A small contrastive image-text model, trained from scratch.
Training: normuon at rate 0.0022, 5900 steps.
Rows from block 10 of the image encoder, named by matrix and row number. Rows with one number belong to one channel. Each number is 500 + 25 x the weight over the matrix's rms, rounded and kept within 0 to 999. All counts start at 0. Numbers have three digits each.
# convs0: first 3x3 conv (encoder.blocks.10.convs.0.weight, 64x64x3x3), inputs 40-49, a 3x3 kernel for each
# convs1: second 3x3 conv (encoder.blocks.10.convs.1.weight, 64x64x3x3, transposed), outputs 40-49, a 3x3 kernel for each
convs0.0:537540576494533509495464426488509502498496533544495543481463544509453510508464480466462421499539525528548547491448489478439476512532540545538501532507495478487490500516520479510491458510507474492512519487546497534533497478457503481536482501497530496503532500501489478487
convs0.1:473521510500527489480472491521519488490517487503529526466534470482540526454542498518508531523555463519539462485485511491501510472478462508496473519493501509487461491498486485493476514507475468498508434539529507495513513495471513499498532491493497469498483452486500496477
convs0.2:488455438482477483526508554558498477501421513491523528473483477487520508498546544458465500469521544501548469479496502486485466505485483482518518513521505492477465445484456480527548509541525503517489489492467474491519536479498519466495427486547495505467489486525475496526
convs0.3:500504463535537505480463430537524481446513497481482442491446515468522523521531469498553500532495513460492436493488449488530485480550513486482499516484491513491488509502528485499476520471492508479458497534501471515557479503479514510507472570511514524518500483499504459492
convs0.4:427426432451414435486451487504538500499554507473531549523513508508558505521524460444458439462477437456466464477506486493487505498509501505526538511481497503488487514506527523532544477501513525499507505470478512475515478483480503516496521515504484501528495501524521496503
convs0.5:487482509437521509523525513525513464525460475495518477530478442518525496475521513504476532480514459519472487546504497524479505471469469505484478498457472512523508495498463476504465498463489546487453538501486520521492509489525532514471467473509462487494491509507538483491
convs0.6:481481499509506536529501532446502517493524490534484485567580532481484474490526457498546526524495502539500506567525512497462507527492499534491472531536450472511475492505491511523500527500509521529474489522483476470502498532478460510512504487490463510489491536508504446497
convs0.7:457509487514494474529525513469486468485548517513512464563485485507536503494456491483517485428476516495526464507527485489486479496497489540524506464540510467522505576463522494494517486485482469534523506500515449445458477462489475491541471515546504506498430484475500534509
convs0.8:538590580569532561559520545488534516501526489508508483478463453423445477419460486499513517493504530522518525491492492470491492500511489497528499493539503486529489510492515477458480501492509477497493499544521520532466500486513517515522511501489508505509489477520475473481
convs0.9:514510504528476496540474521499480479467525499544505496477510555528470458476524467461534534517478477533469510461485504500489483537487495489512502478494486476495531475492477502452539501533462521485527458536517552490457515484524528484487428500515498480474474505512445523501
convs0.10:514512535503491549563510491498508509483457448471536522508478482458472504510570495534492489490486488499533497486504474472505550484519528505512476483495521532482536485531515501507514541476475474468506467503507460461525488551536499454501559489474469495479462499513503486474
convs0.11:550534557540540553481526547459474460472478470464449490494487493514466501495488540484472508520505507525528520481489469488508496505485478536490519563536528549546563463477482482450464491513512487468482494484491488459462497489514474478446493494506496466494476467483516537523
convs0.12:492491504451506520485505512513498497507477519490468526488491489503522525499491460497523442509548473504509497467490526463513527457482533504492513521512491525507488485516481539488447485505499525481481558488520499461477531478489526487473528502546486492506546484458507526479
convs0.13:528480507500518478500499480499564552470570562420502513531518502501514473514498455469485465460532531559481519519490525469479527474466448511507509548502501516500496510499516523504470498487466478491491498482513532467457524448478519476467478489499492484518529498478521493490
convs0.14:502503470518482464516510517513495547512492505479468457503500484490505518522478493491504460519502479464533520491500491526521511519506496451469498470466485501518482498464471483484481492461443545511523491473450524489470500484548512528570494487500486496471454479477464451457
convs0.15:502494509461533523501482505489510507552489471515511467490494474498470470467487509487461485510468536491487502500531487532509508496484456487506528487491511522495510480495552450509533512491497517513482530520494462528514514501482577494493547550536534498531490520546517513548
convs0.16:475485543511530476531508503514507501499496481472483490520527532453511510487540513472500521480527487482498508485496464492532479492525504463489505477491486508513515464474487508500496521481462497499515497524495500528539485493447485492454512469522508508514544492546511468488
convs0.17:484507540481515534446535524507530527484462491567496486496510487447444567479460500479499523517531494517496468493515514502498480506499503465528499499516489464473478482525527481505501474492496567541458526539443514516476533530474553535475519490455496511501489484504508507489
convs0.18:510511513480550525490513499532453491489471491478475493469492481478454484487523502508528537469454468473452485478470502498473495476487513499485526489503506504501505536551548499498464481465484428481505448489509469439459495482498496513470541497544504486510468489473493477464
convs0.19:489538496495498471495494496468579512507525507495485502453514498469511441485474449519507513504512477504501506505498515485507506497477534501496469483503510497500490481477510493502517499502497487465488419474521473496529437539523453512468507470510545504496491463470497507481
convs0.20:521456505540543527502522482474464476469486466476484524453534474499476508520469492520435509484484430517546498483515502504518537521483516523518497525528524495480473501482494515469498521520497483464496504488471528470483434454489535499460489561459488453486551467498554509485
convs0.21:527554530529548512478496509478550526477511505451505445468513527482495510443500499514487436480473438460474463484532523519546516549520511471489500481500481511533520460482524504476535533510523517572531471502499558511515505479479520472465519492491499485507469471488489541487
convs0.22:450441517505554567538478500520542473492492471497522491504545477511522494492522490530494498493454539492473528505527485517502496501485490484482493490496500495482523557465523517478512553538545504531545455491491493505482542522464504501482522478478514491532514533530503522513
convs0.23:486479445545547499509494514513542495497559439465486486487473453550524517506479530539543481505499528507469517470466479523499512512531472468478494466483480471474467501499472513525485471487533518510494480484507518492494500510518502476515528510493503479493505479491504480495
convs0.24:500498488509505502488491487482469487502491480518474496476500482476495495521523465461485532513518536531497504528509512495479532502470508496482498511506498505518505441455450487473476497492472537505523536522529489496537488485507507494521458486465494511454531510484488506448
convs0.25:525535535504518512491518508464473485472513496518515474519486499504497515540488491564566569516484489500449466481460461512548487481498489506513494463490499501483491526555535503519502497538494461475467495523524501514497500505506482518482486484479489537504457490510475517469
convs0.26:530519517505499513533487480498511483530487518508451507574511514542481462463468489548509540497487484508492486470492458526514502512513515486498497500491475525511508533523517517520525474459431457502507495542489494539489523554520496488464496497503503493449503508540538536464
convs0.27:529523450515460470536515493487547494462502483461474473522515504485517496496516484477521515533489473447566532486504528474476511484510529493478469497498489529510508524504481484486501495489482468481515496478497481492563474500515533513498501522535500498458459477504496522501
convs0.28:525497515497483504540514502488475470495490535470475478464524563448537547555463440536496469532509475508505532500491464491483494505505485519485488511481498491549526494483513488485469514487492519467477562511421426511481479492485508503503454509527493502502484484482514487452
convs0.29:478498506501489499494492474470531569465498480479518474498507503475497483585393510487481488490498543506499509498503484462530464474476496506470519489515495468506496538497511521489498518514525517466464459502498466520506492496500460508486485485509489506495475474501485461498
convs0.30:494491521524504546508531490495456502513463459525510515515479518497486473491501481523475517481481502490529496486493505480480521491502511515525509504496521459477498537504505524459496507445469460511515500530459478452493476473489505495556491508447494544546478466519490480511
convs0.31:505535456477499524492508529475511562485484541469448516557508550476470549439463481482478471511479509522466515520480484528490478512504470479481485484498490478518500530526503484468497521492480495485494531501486507511486491561495512521530494505494474523505492476514477493528
convs0.32:466520491509509468489483479461500507503509547513469541426446471505490518549565528506514477474494489501523513489478501464496506500529492506511501475521505467483467463516499461481455482497490503534485487519532477531560511513484512517484493488491487507519489492509503523516
convs0.33:479479495523524547479475480438459483477530493512532522475471493527488556537489569516476494492508495485539499494499512505490529514498534485499488471487455493512519449479500473485499468465451518544484455515506519510514460478508473513523479529496507510467482528517484448465
convs0.34:447455456511518523541533559485501512508546462466491495516489571539516523454497454467489433521483496533507533520506490533492489473493473533490481513475481532499468493516505463481460472490488493495483447464511461495489486496494494505498516488494488505496509546515494484477
convs0.35:469472496515476496470480455506501503503506524552514479441470535480526486520569503464492518483488488504520501512529494461499513482532538506489489474484517476492480490477544462452462491467455538516491542532522518499519528536546483523547469513546488494519489503497491492479
convs0.36:517490489498490505521483526540456456564501492488511502514477521481476452488482442562504451512542499480499503488474505495506489512519490500527483480515508507525505524480512522452455514472480455470520492516546461507516474525459496485501517484487502504519502493476485503498
convs0.37:542535494447507506483522512490524503481450519463456502519567452441427451457491530502499510486510495469479464515522489524505477468471467477498507490497526509516477492485481515503481508507483482504571550450453565507513492537519512524465536490483520455479559486497517466473
convs0.38:469510603474506547448458492447438475563509474526529457513500452552534462448478508495554501528527494498471462507487485526525477505522481518504487509478495504509496488463518544531497503503500513457482507467457540559488523505467511527519474503499490492522512506518487529499
convs0.39:504523510505488472429474463457474464503489482568565528522495493561537529424452500532490483532470473499499489483466481503508485471474445495488473497497457503493479486456500487473509522515507479502421481525462530506513494513530488480498564539485502486506496490503508506521
convs0.40:525507510521519509521497532462447524484495536522478554456513463469498455498509480495489493519483488520512478505507467517502464513515493503514503530493498547495482507496494490520528478505547452483474523522475499526503482478484460471499529537462500500528472495535471504534
convs0.41:490559489519524480516534484508485505526496499492494502481508476478504498509490507503495494468486488560518531502526497512522502474492499474509483524524504508526519496448448511514517445510445549492529482498468495488485481489478478464485523487500482480483511481477524533497
convs0.42:507516522490492470513520473560513485531490505538472494508450456523488450543523475457493495505451519498496485492522478473524511445514543498504465491511479481516499500542527491500439514477476504506482506460503457507491517476518482483500498484546509511481505498480523474470
convs0.43:543521482523466480505508548536495466515486487479477469512497506510466531505528541482494473504528524455510506463490499501520501486483503487491475499508489522537473511505475481514527506530473456501499497524524469535508482503494484495497499484518502503490502461510485541515
convs0.44:484460532504486577532521514516516518472479486452496514488522463534571477488539496482509510460524420478519509473482517485511535475496526507489507541512524498510521495496554528488496514453461531566522497513482510513483517459475490465524469508534498539540510525552493504506
convs0.45:486495482458498472483479484479470510442472456484497467540482527496468487494547532473464499517512514462453514531506504527536503531512484531522543514529513489476508487497479506488508504487521507534500507542500473519542460508524489491519468490524479494485482507513472475516
convs0.46:480501512459493526453521542538511483538514506587540518513485531528503519506504497535573525541543497472504486477490495518515516513478498521474513487478492505503515521529544506506553505563541461481475501501475532481472458469470477487494536515517498523516476521513470509458
convs0.47:528533507510488502469533495520456536515494516492484536498501463505502438484537529530522513500513479540505490515476487483519510460478460500508470518532484502517488486490515478477461500495467483492499505507482556534521484494544514482485502514490483512527495510521461492506
convs0.48:463467465491463489563510496506472436460410454475520539477506472478553503505505470528542593497493516465474518472501477471500539487464523522506514502478516479472480510476469503513453492509462543503539499491472506448488536495524518489503463502476509520503506513491525485504
convs0.49:519518492521525525494479492528503505522512477484507515466500464473448489472486548530475471521490478531496491503531462515512493493514504500497512531503505511484475441486517482506509535516498499533480493524483486522514492490509496484497488476513474519532458490516488495483
convs0.50:514498508526475489546498464460479474483499526469475508488493452504480488491445524533506493549501498503458501546538492510543499505479458488484499511533579472479505513483453473472432470472509453488506549504533516492509523500488490496452493504488514481504488485471496482498
convs0.51:523509498477490505516487489464484477464490503526477445493488497478500495500535474517541578521564558524508471459476500476509493519515498508474472479491479473467499486498469492491505554489490531529502505474502459456485515479500460481476459504516523506496513534525534535520
convs0.52:497536532483492489481471488521488489498474471506518577468446471549464456520577489530489475514487502501488507518518489479526521479521521546480466579489480528486476509491475502491468521534501523523507446540524431486541485493517463481521521479497489512498508477489507509514
convs0.53:498493528507517501495507481443505561499529493493451449482525495473476468493515526489476499518499491498516468521499491498494490483488495515491484473486508475487551479480477494468519467501533542553513471495515459489502487483565459600511505466462526520515490451531476520508
convs0.54:470486493465523516495535514491568525509509508493509486514503512487503508534541546460494506465476454455484495466531492486501507478483523510501498502492511486502486507503477511533518481500497469537505487500524499480515535456465537517509507448477487469483497515506488501501
convs0.55:511564511484480531517507532481494524495509488521516530532494507510520482503494486497526510488501514515500503507483494533513500515489490520488508528472495508526526479482476469447478511503513483492479497508484537493478507521543480489501509480503544549521478459476517485536
convs0.56:486493517478480465465480458498506470506505495538531486572512450553514527551520558474516485484519475517511470506516529495488464480504511523511504482473494507477530500472468499464483484448447492458480504492512496533566524559508494533509507528481478483472456445464429437420
convs0.57:500499475522506476477491463491469476471463459521472472472476471469486509466527524517516475521491507467480518512471521526483515504503516523488494484504519448495490509483482480490501501532542522484489511510540486470534513492537515475505504516501486463465468472460478516530
convs0.58:507481525462480500471463463470458474508503491510534497551496575507464499483460489520498526497479517545540558459484471476485483525532533494483491517522527475506526507531539487504498441463465448455471455448479525500527502482476489540491485508525505510515502532466484477469
convs0.59:536509513532499470554534530460485487463476499512518510553562545481489477502454487487447503510506527538478454460508496482508483488482475477490479482512532467502549508493471528493507531528486502543519491506523498533526480477476493480461471519464516486479494470521529556469
convs0.60:491510485516535491537524527488542497477478446471488481492515493501499462513457437477480522467448478518477486510490499549495543559525513485475512497484484495502522520507515513508507470542548486487506487483524455518492492481503471474486492523528504508511510473478509491490
convs0.61:471501483456546487447477466481502537532492503503502496466476524474491476473474459466518494543567544513486480528499486497506487516539491534496485495455457521493488480526488442532460502460472499473455477446461490484510497521538505500505506512489487507500506556549486486471
convs0.62:498511500495522505491539510521492477511512489515522498438444494460467514453481492494482533506447491467427471530519536514521534483488519535508492530493507492455469496513484475477457475480472501489459523502509489484498485471482542483485492484435504520509506497461502505484
convs0.63:524522471510518527508481521552425473556457528460482536456519471524553468540508500474502505476508438497546482495504506535525534507523478507514554523474510509522516528485537485472544488471539452462488520502498507498474513488496533548509541505464540520519523467500513489489
convs1.0:495506498511506468517523471487480456503502513483469498514504509463452495500498482496511538494472469479491502518515550514518514513497499457459469467506508475497503473498479471512486468498482522504494512535499501520518512474524530479503512541533519494466501455497518530532
convs1.1:486534482486508495517485504519521493528514471527525508536529479539524470532532511503534505536553510528513481508503516517493518481514483485515503466462496523487461509482462526502509512500496564504522530519509497483467483525479540549484485521482517505513511486461491473480
convs1.2:488475504512544526502498508461467441476480475461522508511472500499507488493503511469479515457460493538495550496484466479499510522490477516505496471445438452469476534500530520478503546510508484491495481474451455485516513501422496520526506472504539538489562520494537518516
convs1.3:487476517498493507445441445499472485525502489497493522488506478508504505523502491501494514485480515492442514497482467511511545506509462485531526504506468491507487489499457477471477493489501524474499448521493479476472509482487499546515453535530441445476451500470510525466
convs1.4:558583591528560566499540539466481512446494489472485496466534510456543527480537516516496519528547542512525497528519542552536549515522524513508510471473505478461487468493522511514569498541537523506519504519504492504483507503511518536510458456466532514513512512504489499531
convs1.5:488511487497482487489491481466482496475472510519509524505527501510498485531472464459493484524504493502493489504511495519516495489475513480541502496493463481528504496503480468508501495499478480490477455509499503522492441479490494507527482517493534494562539509549540509472
convs1.6:546538500567533560562551546519487463479506474437476484502526507466496469486508473517519517525526498528489500455479474447497490459482501444489556469457533475481504519533572511524498499544518496510502500520506489498486468489532512487501501492513523502544536487486503487473
convs1.7:463459479542525503528511519518510499526502508523487509473449526482489512480491544517474498438464477461442527482516459522472511502495515516494504479483516487469496508502480504485501444469495520512513502510481497489475470510549499513526514519491513488468487491522507471483
convs1.8:474499512512491496555498512470470469496505474517514464513535496489523516519523514493505542509485477504470492517518539522507505484492488501515498494522501509521492519490461489524484500523482508509514487474481523499504458452481489474481516469480533483442521469472501482480
convs1.9:533517497502546533504516505513508487516492507501476518520473499512444505521503491481474499478485502486504479499540501517563526499530493507478477485509527508494475567536478493504497486505470478408468520486523495486481539536518530503538536495494555560561526552531522436499
convs1.10:574500543530527533541517511489458477500523507491506521480506511544526471500507439549552494530494491519464477490498486464518482468503511421466503465503541462456472528502500494511469514543492515525527497495509539491452490486516489466506528534474496512513496475466528501520
convs1.11:515520521520518509513525514496503519506494490485485489532535530474539533469509520494540565481515510523517494458523505490510501524548551484532542485478499496502498535542518550543517540531505511490515486515509475483502480497471495488524490465503473521518530534532509528521
convs1.12:502507515492487518510480500471449443490462467500507493482507473479526487499506479566511509525525452505513479463505502478471478508510461523494521458469482475477487511501521475491490477516493543511500538492470539481498530511503531517530517520534438495505496439490483508531
convs1.13:503478515498499516467502482507540521523503502519480455479476484493477485493496512525496496514480493502533483493475504459452545502511532530496513540477447486502463516484503517480510549505514545515544497540504482463497438492503459503505488511474500567488453469499471491489
convs1.14:508486519475505527499507489482494436537509463555478471576508486513490465513488430559557542526553514536560507544499501491521506512496497495518542476483543537519537524523482510497497515474496484515531496517523496474474505518544485522518514523481510518535558494475534513481
convs1.15:545506525514503494502477449556573518531555488472491433540493528517495488518508470509499499559494482456495472501523510533555575497546521555495450516468460480505469514488494518506528496501506541487503515488500499472496445457481495511500491482476521485467495497491479487520
convs1.16:492509527489496521476468491467461489475468507468478474457492531455507490479482469518527512526513516529499549504487495498484507510512492453472467484502502491519502476481504472480520498475470507494481483504493481505512508481467479488469512518504504495510467502534479511532
convs1.17:517492525499483487494512486523532517518541521489507511508515524499450503486487522517474524527525461494472456473468450459484504470438491497449479498501486461491479535500495500489503482503507468463471486458451498526521511505573527507517509477540517511488540500491492479484
convs1.18:495474457502482468499525502483476479457473461500485481496495496517501446506501468499503509501521524503523504560510520511500499556532516515534515501534534466523529505472448507452477527503500518503498538503496524487531520465463517483484538540507482495507487507499489499507
convs1.19:521481513527516495535508486504534490510476509480509527471503504467497472470475470536538500516525517486483509486515524514470514503439501530502499487477501494500512494512524488473486511459501516487502531544536460492503495485530511516501481465463520489521455476494504490506
convs1.20:526506531511485486517548549505495524478492547523532544487483495518534518491558545467460491451472496517472515496485467496502486520466508514513533512492534514541536494473477497483529498518549458487470494540516453479488540541523500518520523493483485512501505520503494491514
convs1.21:503501509509473504501484472522483505510499522507487497515479431514474478482498512516518499499524492527512519492508499513535528528507523534475502490491504474484486485479535496471535475471477435481509473464473461491467512539491472495473489522491502511528492487475482494448
convs1.22:521469496529488483514494500432494520508538532477529504522516496526497473524519490526479480513499500559534508506486501517521549502500545517531505477497474518539537508524525514528497516490471465524501489542532517531516490509556463479531485498526478476513465459500502513521
convs1.23:521554497465524485501482461531556532507544518504509486500562499507533487490533494480511491475481478530464458518508478491520495507528483516474533491488525462481476522477568503472503563522536490536518530533474493493492526483509476520468476498454505479471520505457523527533
convs1.24:489488473494476501488500501503541516525550490532516494500552530495513513539539539449454439516504501447453449505532499526559498521556533496496519472490529507524561512489480473460472477487465524513527526502525502481495474525539500500508466491511546519464552518479523516522
convs1.25:476547516499535492540554533541540505497491473488478465500499527513517541505528533500512504499515500464481471495525496531532493470495500528535526509528532466510496525540519488505484516495467519504482482471449485506481518499488487474506497480496494503498462490468499476458
convs1.26:537489490531499509511485507479490503478484487464489486535557560517513539550491472493527475468500470549562559525517489559514516554515503531509516528498498476485480439490461488525511522486466515506505496508507542540562498494501553512532510508491458477504487525517515509462
convs1.27:503497532466496476501531523503534483509539486519493486510527533519521541491496501518469500479477495540512490495480506502475484471476466500531531508537533522515543535498512526489489499500515493480454517539534465507519506470497503459509490484510507504494494498455495466499
convs1.28:502557533570550495514518522526480476520492480562534493509479544518455571485456540465528508474480491471465539475484454516475540469475440501472529504489515489473456472454528528486488529483495544492523518551458466487472512498460479483475479524495498486506564487494519478498
convs1.29:525568553513525542495489524515464534534504481498503485522510441559513501527511534481498489482437475485482507505508487529521490476471475507488489501498482445458476542486530573522542527459484511505544604539519537550494488471455491467469483479499509518533518497555513504527
convs1.30:499495480508519516523552523462484498509494475496493495484512485512493534480544515509482486493483492483540515516491483538545484497491492541505491511490499516501525512518487511554488537530491517521532502489555500545513461481530492532526501499478479494481491491497496483487
convs1.31:513521513520525492485505458558528491513566460446507459517449498524513511539511481494500498536548533554588544490501482511507502469479503536533505482473508457477528528548478544529451470462476470503477492501514535538534474468560502477501533504428536525508542528460538536505
convs1.32:521549553508535525467494519484456455459468509440497576503461483496514514518498524442488500480477508475468502504528546485481463501491521486486466482504472500491473469508499487471471494481509526539544560496528551514490509496525468499518546513473505493513483508475470489472
convs1.33:472480500463488477460456468498510504520480512500484517473479494483491516562484513491512494545524506548520482473495524468506549469483457496480492495493515483500525505477499486456463499474472462468518507523544478497472500497521471507526449446462503524509502477467523536523
convs1.34:572561531499506510506492519523488437496461451523523529488490554486508541472515509483476501465498478488491515489524525476477497497488545537508507472487471452478495528545502510519525474522517500521506516546534503519498511466518519452480502474502496501483480454445512487468
convs1.35:504483507498501511490504492517524504479492488484484484522539501488513486504539500551545531535558523517490509509492501474505492492522524519485487516514487496499473518484479476516512487487496477484528484517543487517536458475489498486470506482482534501507553517507550532506
convs1.36:514489533476502491492516523478544497489559473489544510500489552480436504472457462523496490554529508491476511544525497486506507474492507550514493509501497531493457500476465518499480508515505499571541501521505537494465534514543514480507473463529485497473508516521488516499
convs1.37:516514498494486495509499498543515525508498519512479508425508553515512523494517490476456516497458523458499519486517490506538514514510528489528495443511496511531511487446473494478509464506542485481487481536515508516539463488549473539491483489541475503488512516474477473479
convs1.38:549489498539523502512495506493512475488492451504522498499450522493485478475491482549511506510523526519513478468488469460454521449493509517530527545527491512525525512479499504509518562545537508493529488492513526483517466479524503512489511532477525517481538490462553503448
convs1.39:532550554521551500517523492480469487525486484547533514466478523527520523518513511469481498537493511525510500535549549494480472561534540494503495534539501450492501497498529475512534506552530465453492492488499489479508490495513503479520525489480518487504469491515514474477
convs1.40:510502505509505498516466453499529522494536508509510525491489544470489536477487483456515512443519530515520491529518472480495482503516532518512510499510474476503494489490498440463517470451483522537555442502553456504547496491441494479454468467536538553504524542496466476478
convs1.41:481484473481443458499482469517527503500501497490474489513509513512506524517520491453485507476497493496504501530545530515508529510511506497490463507475477509488474473499515484486470492473462468493480488509486484486483505498511505468503517512528567501493486514454499515486
convs1.42:532503521504506503488498529508538503472510499466461492508446533507457487457445491501517513537541511515540506472494491511502503543512532548497512533519498515527517476506481454489510486489495486477506523482524549506529519485488502505500468494514545523500515498532527489503
convs1.43:500494497477477471507498523516510486511530527537525477477462466468454502461462518485472510456463499477481470472482520485483488524495512496539514471496471435491481464466473488502502517519502483482454505500492497497522476463458509494513521496500498500501481472472462462491
convs1.44:508502519487511522493492516479504517483486493481463492519550553485485533455489502531477483499500516493492489513548540512515505490500500501505486499511507535527550494481481485470473480463483513523525544501506499468483488445484482473476524508496484509481500522484481539475
convs1.45:498505490528483501538526527500515474485503521472504522542476526485437474509485497491517507514530509496507525444473488483524507474502517513541539480474532499536545504533516510503484506507474531509512509526499502528532467469481539525503493491509481494513480490488467422457
convs1.46:482450494469467510461459483490505441500511480500497500493518552525520516521495477522515510490518492475503475497500514520497533495500515496514517474493469470529497502438463491513518508551503512522529503487502539519484518483503505510522468480514514512496546513462533469453
convs1.47:526495543507485488494518494464498506461458462473444474504501465513525487489524484544523498538511487519514482502527543522494483517469476506527474464539518472518528495486498497485489487522521501467432476476444496482489495499481486480460545517500529495501540536506530512483
convs1.48:491506486515500522508492492551522495511529506488474527471493495493506477506518477485513508501515498501509475508480492506501481503513523519523529522556530481465518503494499504439478497446483504520531499481492476471472512511500484508503515519500486450481469496472489486497
convs1.49:534528502492489497469498484487490512478508537482477547528473478491463493529467507515543480488492483491488459496496500500477479468498457509533520539550471534551517493456469482505495504515465463518558513561523503517487476511498470496515454446465517500517498490489520515501
convs1.50:486502450503510495491483452500498487492471463499488485498499529493478545507475503456471441518500495483491485515458441515489493483481495494457477459444456470453458514515548521529518525489482464498498473493497466497497473491492523535496486510470515507509495506516522492483
convs1.51:498506494517541531505512522507490450492492468513492468483539484481532510476460491489509507464497502501503485525523497570498482554515462503524524520553551523505500550511463520500452523488462475507517466503512488527560459480484517500504487459500440460494507491541492482507
convs1.52:520480503488522487470524483471570526454512505478525522506443516506481508503456491514505457504496470472511474514513448453478448488492507538451451511494494510462444496513472471455460489484510532467521491475554485465524510485494533498489487498481487485486552503449474496484
convs1.53:517511499473471478500529501470445454530497489590533476517472482514480494515493489498486458487532494497492499496518541480500523521513519512537484527491490537541539503503501517485498507464481491482507511493511503486507508496524576524466475502514478477478533512488499486498
convs1.54:469523520511517542504554526517517539510506520487498513544526486506528533512514521542528517513524543503490492549482497556471490535544516491519541478461452477456463465497490470540504527537505494470458475515484502503501493485525475513501523507508522545552506535534480470458
convs1.55:508530527485512531491492504504479508480502517509486498499495470509508513512482470484516517503503485491500461476514504501483521484488509525497464534487478538506489452452504482473494550559554511487509501468468507552540506520523497498511555496521467474493500520532504509494
convs1.56:481497512504522504472498515485532511497514519499513530553523545496503517517488481491501527477481512504469527512556513497545510508524508486480476516482473512532455527538503522537520495509524524536493491522520459496487530539488507521480482464454503455462522473456508500491
convs1.57:469496530491501514474484489508486462507504458541510494500518488497520472514548519533513541528508565515532570533523547507518526492488518465491517475508522498507496508514510492524495526540500471481482517523478527521487499504480508492508443482517488495500516508505479499510
convs1.58:478497494499499501527527489526494510491483487500501523499524497505501495474499539514516514488522528494523532500478487512518516516527504491483466494497502562549556474477523485493468436457488512504506535535535491502530503489490518480439522512524554506521488491500490550501
convs1.59:538514499503514527510520523497495468487473505505484505522504474513491496490521516484477510513507516493528538493484532520517508498493496503484507509511510529516507460478522480510518507518553530527467530527517522479506458511492501502492513511493512501531513512538494496502
convs1.60:552534516544512496525507501508494479523514488505513517516529495537526525533512538498483498493491499504496499510518520497491504480508498470475512486509524478509488480492534498448490536480469486502502494528516512486486505482500516477490474467506533538546493483490497469495
convs1.61:504519471497474461462425393483524510496532518481529508523514503490519495470524527493505525495488504453469518495504492457463482454490474485481484478505524479526537437499487472481485497499483476513495488526461534518481442459451465442463489493526519521488514538554477522512
convs1.62:533515509509514509510505562470472479491487477490492462500502464458492459494501490483500505506513496533512516491488510506514498493476484496515508506511505495529498495500486492493501516521533524508488482502494511540494489477496470475473438477471495488486522494506560527520
convs1.63:527545530529511526482496490460520510494532468491535488458526544482478527478496498506471498501470479521488512489477494463491514481485551520548496492470499484487458488443459490472525477468511509484488496500511502487497489508433510496467503485499500519480535553493480467514