Weights of a small contrastive image-text model.
Model: encoder activation gelu, text encoder activation relu.
Training: normuon at rate 0.0022, 5900 steps.
Data: 203450 training examples, 14.8 epochs.
Rows from block 5 of the image encoder of a small contrastive image-text model, named by matrix and row number. Rows with one number belong to one channel. Each number is 200 + 30 x the weight over its row's rms, rounded and kept within 0 to 999. All counts start at 0.
After each channel's rows are labels from the 100 images, of 14848, where the channel reaches its highest value: "responds to" is what is common among them. Only what is clearly more common there than usual is listed. The data: photos with spoken descriptions (Open Images, Localized Narratives). In brackets: how many of the 100, against the usual share in percent.
# convs0: first 3x3 conv (encoder.blocks.5.convs.0.weight, 64x64x3x3, each kernel summed), inputs 0-63
# convs1: second 3x3 conv (encoder.blocks.5.convs.1.weight, 64x64x3x3, transposed, each kernel summed), outputs 0-63

convs0.15,185,179,248,212,211,146,166,147,173,174,171,202,213,175,197,211,182,183,208,160,146,132,164,179,201,169,222,190,180,228,166,225,167,192,201,205,235,225,152,228,207,196,129,226,189,179,189,169,182,244,217,135,244,157,169,198,192,174,165,177,194,207,223,187
convs1.15,219,163,218,164,210,184,211,248,184,173,231,230,214,244,188,212,225,213,220,225,272,188,176,195,185,162,210,220,175,253,230,198,191,246,199,186,202,203,123,227,162,192,190,218,218,240,218,216,190,198,196,146,239,202,164,216,225,190,147,232,225,196,278,166
responds to: text has "table" (32 vs 13.1)

convs0.59,157,235,249,128,195,193,221,159,226,185,190,228,189,131,181,172,237,197,177,199,185,216,228,253,195,164,206,163,205,178,238,177,185,182,191,148,170,148,179,173,218,227,224,207,169,179,155,147,192,160,230,183,253,183,175,173,204,230,220,197,225,188,210,191
convs1.59,210,201,192,183,175,237,192,201,183,246,240,180,168,164,248,161,164,181,193,208,180,259,213,239,193,258,173,218,206,220,143,225,210,197,177,206,175,237,228,190,174,201,190,208,240,251,196,163,227,215,176,230,222,183,188,217,123,243,200,233,173,183,143,242
responds to: text has "wall" (42 vs 20.3)

convs0.29,220,160,169,188,230,196,187,214,182,226,126,244,168,186,155,215,183,191,166,183,213,196,192,173,221,170,164,166,196,189,192,184,176,160,181,155,218,243,214,187,229,168,198,103,172,211,201,217,202,163,151,138,177,204,194,197,197,166,224,198,137,177,195,222
convs1.29,187,162,182,207,179,208,168,191,240,235,177,186,207,228,187,171,201,205,201,187,190,222,238,189,185,253,188,240,199,180,126,265,198,232,184,213,186,159,227,189,171,195,214,268,227,170,217,195,186,220,238,189,137,186,142,174,157,133,221,212,163,210,192,225
responds to: text has "holding" (38 vs 16.7)

convs0.32,213,194,184,186,242,195,156,132,194,146,201,196,164,229,168,220,184,197,158,129,226,168,207,162,181,141,190,150,165,168,195,221,223,187,191,189,159,124,185,187,190,190,128,210,216,171,191,149,216,219,181,191,198,209,205,200,224,209,188,184,183,240,200,185
convs1.32,208,205,188,227,190,219,179,195,199,264,182,227,202,199,212,194,180,186,226,223,236,251,261,176,203,169,174,191,225,227,197,173,134,256,184,237,227,207,244,172,240,231,176,190,225,210,198,219,128,212,233,195,196,173,243,212,209,194,184,227,222,213,121,150
responds to: text has "trees" (77 vs 26.9); text has "sky" (63 vs 24.3)

convs0.44,167,184,127,212,174,185,201,177,220,169,236,188,186,188,196,181,244,136,127,174,220,193,213,193,229,143,190,224,167,163,224,208,189,173,199,212,190,256,166,181,236,200,186,176,210,187,158,203,156,157,220,206,202,128,188,221,223,201,190,186,165,176,163,164
convs1.44,251,196,264,227,232,148,232,189,219,200,199,250,171,189,200,184,204,187,177,207,251,200,183,212,173,175,238,203,200,171,255,164,232,177,242,197,238,177,194,255,150,197,195,194,185,249,230,125,234,217,203,171,213,174,230,209,161,201,202,190,177,245,172,188
responds to: text has "table" (30 vs 13.1)

convs0.25,177,237,233,186,176,199,188,151,145,173,193,247,195,226,178,238,180,203,187,172,199,200,150,142,183,221,171,148,193,160,179,145,165,219,245,155,222,223,191,172,251,156,206,230,196,188,169,160,193,159,194,196,215,222,186,165,182,192,196,211,181,199,127,218
convs1.25,169,237,197,199,181,171,202,193,298,169,174,194,225,204,207,189,209,197,196,181,234,250,225,172,173,242,234,236,172,199,167,203,172,198,201,244,251,228,208,164,163,175,269,205,216,184,257,210,186,199,165,248,178,204,222,159,201,229,168,215,249,225,202,216
responds to: text has "table" (35 vs 13.1)